{
  "image_size": 64,
  "embed_dim": 384,
  "encoder_activation": "gelu",
  "encoder_width": 128,
  "text_encoder_fused_qkv": true,
  "text_encoder_qk_norm": false,
  "beta1": 0.95,
  "shampoo_beta": 0.95,
  "one_sided": false,
  "batch_size": 512,
  "final_lr_fraction": 0,
  "weight_decay": 0.2
}
Rows from block 5 of the image encoder of a small contrastive image-text model, named by matrix and row number. Rows with one number belong to one neuron. Each number is 500 + 50 x the weight over its row's rms, rounded and kept within 0 to 999. All counts start at 0. Numbers have three digits each. After the name is the row's rms in percent of the matrix's.
After each neuron's rows are labels from the 100 images, of 14848, where the neuron reaches its highest value: "strongest on" is what is common among them. Only what is clearly more common there than usual is listed. The data: regions of photos with short descriptions (Visual Genome).
# fc1: MLP up (encoder.blocks.5.mlp.fc1.weight, 512x128), inputs 0-63
# fc2: MLP down (encoder.blocks.5.mlp.fc2.weight, 128x512, transposed), outputs 0-63

fc1.186 102:477526394514541439442499526479521521547487516583402499577496554562536513499474456538534540446506537513495507516442458535561596514499495523460532475582436567489424508530520562363506484499551565
fc2.186 096:395416513503549450497531565449459508427487521487523526476541435580531469462439479554543505474426425473443477461557443490453459481467492502489484650463421493466508537438473590468591450420491545
strongest on: text has "sky"; text has "blue"

fc1.213 107:455579517480477507427466420435485466469541478464519501523523465508447419470506442491570499386496531589534493455522463549432393487485452410580361464502434470431477510521540511391504478575494500
fc2.213 107:515538444584479495495493466499451430504485441472544467518453462522541564465487392524521464499466609412460413452561638534495479537619475443418521449478386531501484425504430523500454550488527550
strongest on: text has "sky"

fc1.101 093:512555497446538484515488539460507435528423487439516564483489509512484465455453488487455487573475508499448477501512543551544496489513529483629486517450573491432485585506551571461592458471542429
fc2.101 083:459554498450524537447599512543383630476493550498493499436549545459474480525474535523504589443496479602557493510498519505516471481454575547414532492517522412449491426533501510531482501500446543
strongest on: text has "sky"; text has "blue"

fc1.170 101:368554451489468496518398524501510571449559505454528487473573530493481525485479550503518436536581579552591472504468555556526507567489526453408493527506535456480529522446560420527472489458486466
fc2.170 099:485563414557475453604514448616489525414476489449589546571505499453504435535531510510375521558534504563508461411542511510466543484524488503458418543435483560467469472473578553544542514429532486
strongest on: text has "blue"

fc1.283 118:487475427512499567392488425473551526498507532489398423556567561556505506515529458494494515541537453521533482486536401499441547440484527473453517524463501423484477518409482524589494479488434456
fc2.283 106:401431464510556444486535539496486497522435437548412549479534521373542553467494477465533456428399538592486431527473437481443478456543518459536427525555479516486545444574516472502501488421488578
strongest on: text has "sky"

fc1.183 102:469466448619514492514442571472623527535509493402605495449482445567432522506515590434554540522494473545503528436434436542504450504511604516534497521548475454551529521447598557464403510463511456
fc2.183 111:473481526607492573559450448452537555411526455527587439484494467512523548529474537448491501507461610457488549500439432494538520520478443439486529465558511452426514489560530488509387570505501462
strongest on: text has "man"

fc1.420 085:493481453508434424489538548434469532485452430612486464327496520515499500387575511484478510424480461491506413523501612447456492473507540502450552443485517533508468476467461555538588448558591508
fc2.420 109:586508477560585379458537477530457442504456514482524500425470575566510552479505548494483554510528507521439528415472459510521510482494564490531562567468415526413435553475565584469494496448511428
strongest on: text has "red"

fc1.79 108:426528549509483492524498555521532462531516591495553542422482484476537511436496422510462444507468609522506440584556446530459621482562575575385485596494541472479507517596432446459421527520471508
fc2.79 121:444508486447473462558464425424523522546541488502488545528584481573535572566500369530470570431516442517435499612540475523429443529507489569419461464548550492422572432507482464486356571548445580
strongest on: text has "man"

fc1.449 109:524476573459506423402444514591531482507472541461529518496476461520419491588526429454481505559546542523494438522502383457460613470436461409505447509520494588554386480486488545541499526494555403
fc2.449 100:495477468505586395468404547477447523483454532450500552478596517462505528481497472455434562490535538478401563584418518511464495540494497497491495405492510455414514567454586434493449484522580448
strongest on: text has "water"

fc1.485 110:501603500486454604485425475475479594494501562503572515463486413531456576579508513475504445550487466435500500461500497451454547495505492508529494518449509512514518569562471469411407535541414457
fc2.485 117:444585515528515432500550426509553473573466460484406543502480459423508489557536516457482418520550511532457502450473516496449460476565435475613487521463470509458397480550446492451462502456526463
strongest on: text has "red"

fc1.187 101:535544487489553431512428578444542569504526411524437556498543418448592552468447465474522567541531486499496471453420401473495556492461444411524516519505403445488388498535548534520469465573450452
fc2.187 108:468568480462485532544422529380589597473535464538497566520464560545519543355599430503474487396500543448492422569457532464580516510468501468577596427450400438510551514558580467449633523543508605
strongest on: text has "blue"

fc1.425 112:450563542572419510513447634524455492505536439570494501494511510579600533484509570492447541537390510571493429530451410603492528481501460478530473482552523561430514538407515436593473515454549485
fc2.425 109:398576549480554430688468458515458533470435416514452462476441546508489561491552453529516511545477598442559435395477520561481533562560461526560546478418519507586548416463525549457482551627487557
strongest on: text has "sky"

fc1.234 090:524500461445469494523493451481505566568438580552512557418425474484546438477573480441454557433510475522519439471512567547422481480574405567533458541487546495588499587515544519500554500554505499
fc2.234 099:515637522470499547512450499432513386449479511436450450484523514499568466447428459560520543542478466450546460446522465496480527527487571472529515553551456477537449553467530566430410513465472535
strongest on: text has "red"; text has "sign"