{
  "model": "contrastive image-text model",
  "color_jitter": 0.1,
  "encoder_parallel_block": false,
  "encoder_layers": 10,
  "encoder_positions": "sincos",
  "encoder_latents": 64,
  "text_encoder_causal": false,
  "text_encoder_bias": "all",
  "text_encoder_inner_norm": false,
  "text_encoder_positions": "learned",
  "optimizer": "soap",
  "beta2": 0.95,
  "max_steps": 8400,
  "epochs": 21.1,
  "warmup_steps": 840
}
Rows from block 5 of the image encoder of a small contrastive image-text model, named by matrix and row number. Rows with one number belong to one neuron. Each number is 500 + 40 x the weight over its row's rms, rounded and kept within 0 to 999. All counts start at 0. Numbers have three digits each.
After each neuron's rows are labels from the 100 images, of 14848, where the neuron reaches its highest value: "top examples" is what is common among them. Only what is clearly more common there than usual is listed. The data: regions of photos with short descriptions (Visual Genome).
# fc1: MLP up (encoder.blocks.5.mlp.fc1.weight, 512x128), inputs 64-127
# fc2: MLP down (encoder.blocks.5.mlp.fc2.weight, 128x512, transposed), outputs 64-127

fc1.449:454482499518513560512551537525574493466523505474483544463469550458495427472460499510464509567480494436521485480453536524529477559462497449458511525402501568493549484473515576443539487437518535
fc2.449:495497525458444488479496465611573464471508581444553447481469454527480492452493477555517532515508498506475468568531463482468478490529414515475538549518598515478549513450475483553554464558469480
top examples: text has "water"

fc1.102:469540427540551532481434524540474591457422596473465545455513517398507504509479494572508443488449516505485449443507521525480553524507502480501495483506547536554486542454543489543514511484533547
fc2.102:484510493406460479616476495475540496491536593480495500508564485487558501487506461458521536510484505467477502536505564544440460459436473483448513566570534456455490525537526468459572462538420543
top examples: text has "sky"; text has "blue"

fc1.213:428471437488538504457530469540562489521484494479487585591535496482524543420498521497449541413514544478506480494499513548517513527491505494508478501445499569543441450568483516475435459470506531
fc2.213:453499497480476535609486600538513476494533530526494478532437536535548515516531560538487520455535448490478486525521495450431516526541496517513524471509507441543487478510516538439599552477480506
top examples: text has "sky"

fc1.186:451495553484481465526467519497489433527481496517469419497503486505446468539508567473554513446562502498528535426446548575395456540530564499436474549527473476506490505537471530599474524498419471
fc2.186:498477487546475439559478562460512461525517452385570498536462524482529466532481450517516541496488480536451409483503534478524547528498455494456530533507508544509505498525470511594527443506415449
top examples: text has "sky"; text has "blue"

fc1.101:481555414521564541551503560549511502395502471497589568463495573415505488455530462570519549568515500538555492568508400502531507498435487523434485522490551499536464532520454476456441499473514523
fc2.101:484561536488461428494442445478500514546492552453474554514566542499501514529583493439489501447493491491521427524439478543505388508572533465550595480478523497512519467516505542485599552494488534
top examples: text has "sky"; text has "blue"

fc1.420:561516554503522500473468441456494488460510549509449474483441528520470528448504565468523586500489444496481407552537490524541514496463411481447535474529449506518513500428539456471507509531447490
fc2.420:487441545501497456511445525511510520497560564555544475560583495537492535586605528523497506522506447532552503452565493428491507516536475523518526523424506488471508556520489575569496420534511532
top examples: text has "red"

fc1.79:518468556481453523499399526500511517504463413497482543490518456510479548502545574479459522467571546541536537559551514470426467498489432486475519528491492499441490500534540517420523517551541510
fc2.79:478531512493455504489461477572454506477489456481471516504557535622514535500527562486431507533540448497457479474487486544436470503514466526511458492510495468532459508545499501529580502475471478
top examples: text has "man"

fc1.170:545492429477417538465485438514480541529606465489468543471415474416508495451462459542475491438466546481462501497515480524405482564439525466486504478475446406484457478453483544498480528475541501
fc2.170:447495484459489555481557499461482430484463468422476455563546520517474517527571501439533539449521427562450528468419507477515458519570536509466446466468530521490533473478498504505548434527537473
top examples: text has "blue"

fc1.187:502463530444538509481506423538496516452527521425496466471528448481538517546496435461446519516486494513451439469495488575472503504525532461483518589478467535456517511584412503534450475530480425
fc2.187:499506529521486517553536496447494477508568470487478467523512512525486468478521500516503507541486507524554460513500515530454488551518484490406501525472484559459471483512450507542547516503525511
top examples: text has "blue"

fc1.485:476508468491519486442545600542519597546482486533548500535528542452532457518487572480543452523469539506499536473449493587420489538486547544442484440541539479555453478566504421549475460470513542
fc2.485:467465590472469524527456603504473537465478522551547456442494549460552456578433464487442477514455457528537481416537476531503482508533462565463437469528501476436567517449457512467549533471446472
top examples: text has "red"

fc1.283:431582410490504577515451488591566537507472575495540552458484545530489535543506506486417497483574481513533504512438522465522510515411489489473518548486531515510559495597545544522494432490492554
fc2.283:522515510449476502516418529475524523505529515485474489487528518493494578573496454513435438500522572450534430466497541529522414509545470416505531476426544477568456479463470562513497455559507540
top examples: text has "sky"

fc1.342:538516565549456481462475440475552438487543538493421582432506548511530531413511483460534567486543514451462574491509538485451504564494450478547544524445533518512531546511532471416488481498521483
fc2.342:499582499541528509484482462484445452452501482560453480487494523527499470444501488459521484550469492548354515490460548522534532626458453439505544545449484452468534534507537493497489506579478508
top examples: text has "man"

fc1.255:576465576503504548429479584526534498440423456533560477466507590515564443490469503575538532561505538556531497442548427472451514505496505495486525439478533453531446534497505543453564534530503503
fc2.255:526449553465448498465480474473488466514457517534506559440518503481443536550435509492505471526516504463550505512515504549478504533504520561505532585498460454515476478476492547483541522539544546
top examples: text has "man"

fc1.425:524445455478529523497484524521507523483495504447554503505475438534463483471485485532477557510499497485557502462558535613460521488512545510402526549519477521590525527528449451431557474488505478
fc2.425:512545493481485492539519480451541535469502476491480485532537452450471487541530534541540563488424466447492494564456487471526501468570494495548518468476533520493518502511489417510498520537517515
top examples: text has "sky"

fc1.234:514525527476458487490458476419560513476474491605498477590436516497529516565532518501573563497466456479498450505570579509474515507496454589500484483461457490506503483533421490547595522523519548
fc2.234:513499548470560480492451529522523483477465449463489533510529533435560532517401479579533471486525503553520600496469488444431501402491425523440517524523509534528551555482499464486495442522436421
top examples: text has "red"; text has "sign"