{
  "image_size": 64,
  "horizontal_flip": true,
  "vocab_size": 61,
  "encoder_fused_qkv": true,
  "encoder_width": 128,
  "text_encoder_layers": 7,
  "optimizer": "soap",
  "beta2": 0.95,
  "lr": 0.0027,
  "shampoo_beta": 0.95
}
Rows from block 4 of the image encoder of a small contrastive image-text model, named by matrix and row number. Rows with one number belong to one neuron. Each number is 128 + 32 x the weight over its row's rms, rounded and kept within 0 to 255. All counts start at 0. Numbers have three digits each. After the name is the row's rms in percent of the matrix's.
After each neuron's rows are labels from the 100 images, of 14848, where the neuron reaches its highest value: "strongest on" is what is common among them. Only what is clearly more common there than usual is listed. The data: regions of photos with short descriptions (Visual Genome).
# fc1: MLP up (encoder.blocks.4.mlp.fc1.weight, 512x128), inputs 0-127
# fc2: MLP down (encoder.blocks.4.mlp.fc2.weight, 128x512, transposed), outputs 0-127

fc1.462 098:179135153128105121110102136079151087135125138144085118055071109175091101183125195080094056111115120129125146082098188107124141118111132123131070131144111113134112137128063078217092130110136126098135168074128137104093176120081117141173104111155100161150081149141104114094186188133146160175123176115098124150143147110170133117146113150121101173129139160061094127133110161138083064150164
fc2.462 111:136106105091149127104110137109122096125122090093142137102102064119166125117151134144148144099162108195073153127102125154093130109161150101109090117080087118152071170156112118187139060060169130145133064127089152114161181106080130146072124097093110109142111094169184161160167120149129078149115176119081132119121038165114156101099079089135054116077093098196119127146113115096123146139112
strongest on: text has "red"

fc1.288 082:150141155198126176156129127126125200153097105161095136165193156155139180112143150129166038102139081194077140123154136147140153134128116147121153068141131149129119117158140158145109138171133165090104110104097149159071148186132128106142178138154094119102130114216130108098084142151215117100078153121130148114099072162098180126141076130117137129162140150110155198102154173146133081135109
fc2.288 079:109114070142126108121117128036140091142142144075175147143125115133103108155190115150126181096133127117105125142147141167116152166092158137141120153142042137164130169130184133073169092105112128108149145085105126151062112118090141155135127045171126159149122132136164122195108162108141088197154120116091142156182091155117096125067219140116137098108100155134130060093111128154073120106119
strongest on: text has "sky"

fc1.209 092:077182087138094078128123154077121095136169153161096170129147106130114174140161148125128133131121116160056107127067128117073102163163123076149141104122150159111203125143118125154142133131143070038123143125166134137036148117117137133177152172142101098131102124065169156174173110121191082112143155179077139140163105080130164133075124165088131151109096141091063138084125145134125117128143
fc2.209 103:174086076081149098151076122129119130176081132094103143115193126118194151133125176174141097101172168113148097115159150172093169122111219102116161125121073160173142126062167124101165114128176116107068168116126118168104156114119149139103101084066080092097177094143114111151105117109110148141137102130165130119166053079118139195114158148175131118124133164092161123114153123135103170109106
strongest on: text has "red"

fc1.108 078:152154130090125153117152234166099142169103084108081125163121112114187111142198145074091130141086127140043096061131150111142069096099158103112136110125057122144133092102137078149115176114128155143094109145160158082093081139090189116152116119068105131137138074151145137172145138121115103143121095183163102098092123137099167155123090098108126128145142099075081123133171087170102135112140
fc2.108 112:167158207085148173160101118096072106106142086143154148163058156112128128110095140081147075150115114092151138183158160148127156154110129167124095155075140083180133044140088114090130071116120117098161163166121090150126173080114137107149172176121157157145175107074120135157152086128109154104102135106084142107102154146125135065131082116135164118104106135054082104195108105125133089141147
strongest on: text has "sky"; text has "blue"

fc1.177 105:145180126116121102145148120151178108165193106169090165143070100162133087137134037119067084132179116079157166123146161173165142154133074143126123067137162165128092159156127165060083134116140175119120131119055109103159127129171129178098046091134050143127149114144150154152119117109108186123187136118082144104150153159105096115143102114081149156136117090114137109088137131115114112097143
fc2.177 104:181145166167117114115121162144098125122126149127121146103138122114157154108150074130142145087092100092100120153144098098118196103136116159094092089045137143081144119133137132123111160146126171194096124128122205129110171111102140165097132142060200133144125119118086117155173047143192090217060127133121075151157092148140060127140118128181118130100148085134080165112160116117148169099127
strongest on: text has "man"

fc1.140 101:186121102106110104146124156146135163152118108125115110144114055120120147120162100087106111150074104163129036114123113137090103084141141090090126084196084127194083099135049094063115162162153072136065122108160117124143124178081140120136104119089150099163167103189071102173141118123152142172161137120105078138052128077110114101093088141081108154141114131126116125105103136136084130148101
fc2.140 107:132140163066151180110126076118117154153112116077120132116111154146152140145118157152147183127102149055084120150135129104152157157111128161103201173142161137120129112184150138122095145090109089128136123169132130162141115076084088076088196144143125094161178136151182079135088116150100148097068140108059177060123135106174092082147097151179154132116140081098122074152132091149164063151107
strongest on: text has "white"

fc1.63 099:061136152059097115101111119124129176112155145085143151132166084210083106137129162097127147167131112134175131099093149126088138124127134160167216150146097106078152174128156156106127108089117082116113170115077166086141116120147143143143128143114173200145112100079088157146141055134138202131096137124134120140140085138196140143096101082135106134045081145094131137165132091123163147123076
fc2.63 099:117122091165154112147127150154118144111178099068108186166107137160128214159114154107104118159163140150130133133149074161186128118121078137158133152161057115150121159110149162107138171134186123114161102077149153096156096184150140159152116115114098080154111204168124129104135161090151082173085162125181155121118139121098125153161146161149052074092069184163136108069128107162145128084126
strongest on: text has "blue"

fc1.19 116:155165093129116131119136105165103147109079152111111102151106127114100143134110105181145150112149164204105151156013147118080155149120110140148069109207096106166130157111122118095122168142141139168073134135060171135142101170141126098153088177182187159135141058168161139156164115144138154107149116059153098083105118108152086112111093158128167117109103172138119134176121113174186172125134
fc2.19 120:127127169111141108068101088123124183200086152155095135152112137210110127117094176141153123084078099111148127180106134190105095131109117085125124115142108139127106140094163141139181033102133072096131126152118087131154142154175149113090131170120114116149133132155121156169113160084122114100090119133148146123139101134106165116132210124090159155128066076075167127203124067147184095088141
strongest on: text has "green"

fc1.386 116:124137108142087132114141110138140112117161104068191117057127115128125180137133156115120137088115092125172133157079170084077099139140155146150133136130140114109104133129148110113087083111151157090121095141077117149137135114117156108180179157097165167056124211119132101148184108114201111116111128133114136103212110098157124048109124118103091180104167182124068108095100090174045129127147
fc2.386 143:140167160091133148136129235103106157133068120154134106168174145182204079077091151097180081143168130130112066115136120154071130167116118100146213130160117117167150126122190129150135133190176100132118183155147089158102099123129172149167109140109102096137138068115139152142120134171119118120096146164185089140116135137106153140113139190141103161150177107103153172100156104107090138144140
strongest on: text has "red"

fc1.139 086:199190196114105114139170053137097111142162105075107171133137080135193131113132152088109189137141205179146103136135159129085129171120144099190145120129194160094096085156119123119142110164155161139097099092110169121100169067145106177152104190117120151133088138133110096145105088122072093142105144136138111119114170070161099140100119102143132155162135132107138093095181109080135124087152
fc2.139 094:105165142110100121101169125120126127145149116125137127119092116170146172172088143140101111031117071153137070115174129094108123132101106094089089138112093183135105107137175132041072110114130025104064156078086103148098065136165186148133117096161121073120127157143165198100100117116086134067153143106120094140178117156131121130150146139154125162151143124134112156106159182147090133116125
strongest on: text has "pink"

fc1.366 104:090121160156120169142088173176108106156111134128118076104154127060149098123098132106090171118108136181111089138181142094147100075100134093103110156064132133145113146115138054155153139140117172130083105090128102086044107086114098122112165170149119175157135161089158142146151090162143132140141095115120095149067178101128149135146142091092175106097199148105103104173199162097091190165136
fc2.366 102:085113138088119167156031124073112126169143123116143108108152107093096101117096142121156088097142071152135121094144143172152077131106172135120109085148102101144080090134181115095212079086098182146135073142093123153148114127131073171161137120157161167109135141108143097127156140102140128129159093100151188109065057104125110134081148107142143136186076160092108121173159167112097072115088
strongest on: text has "man"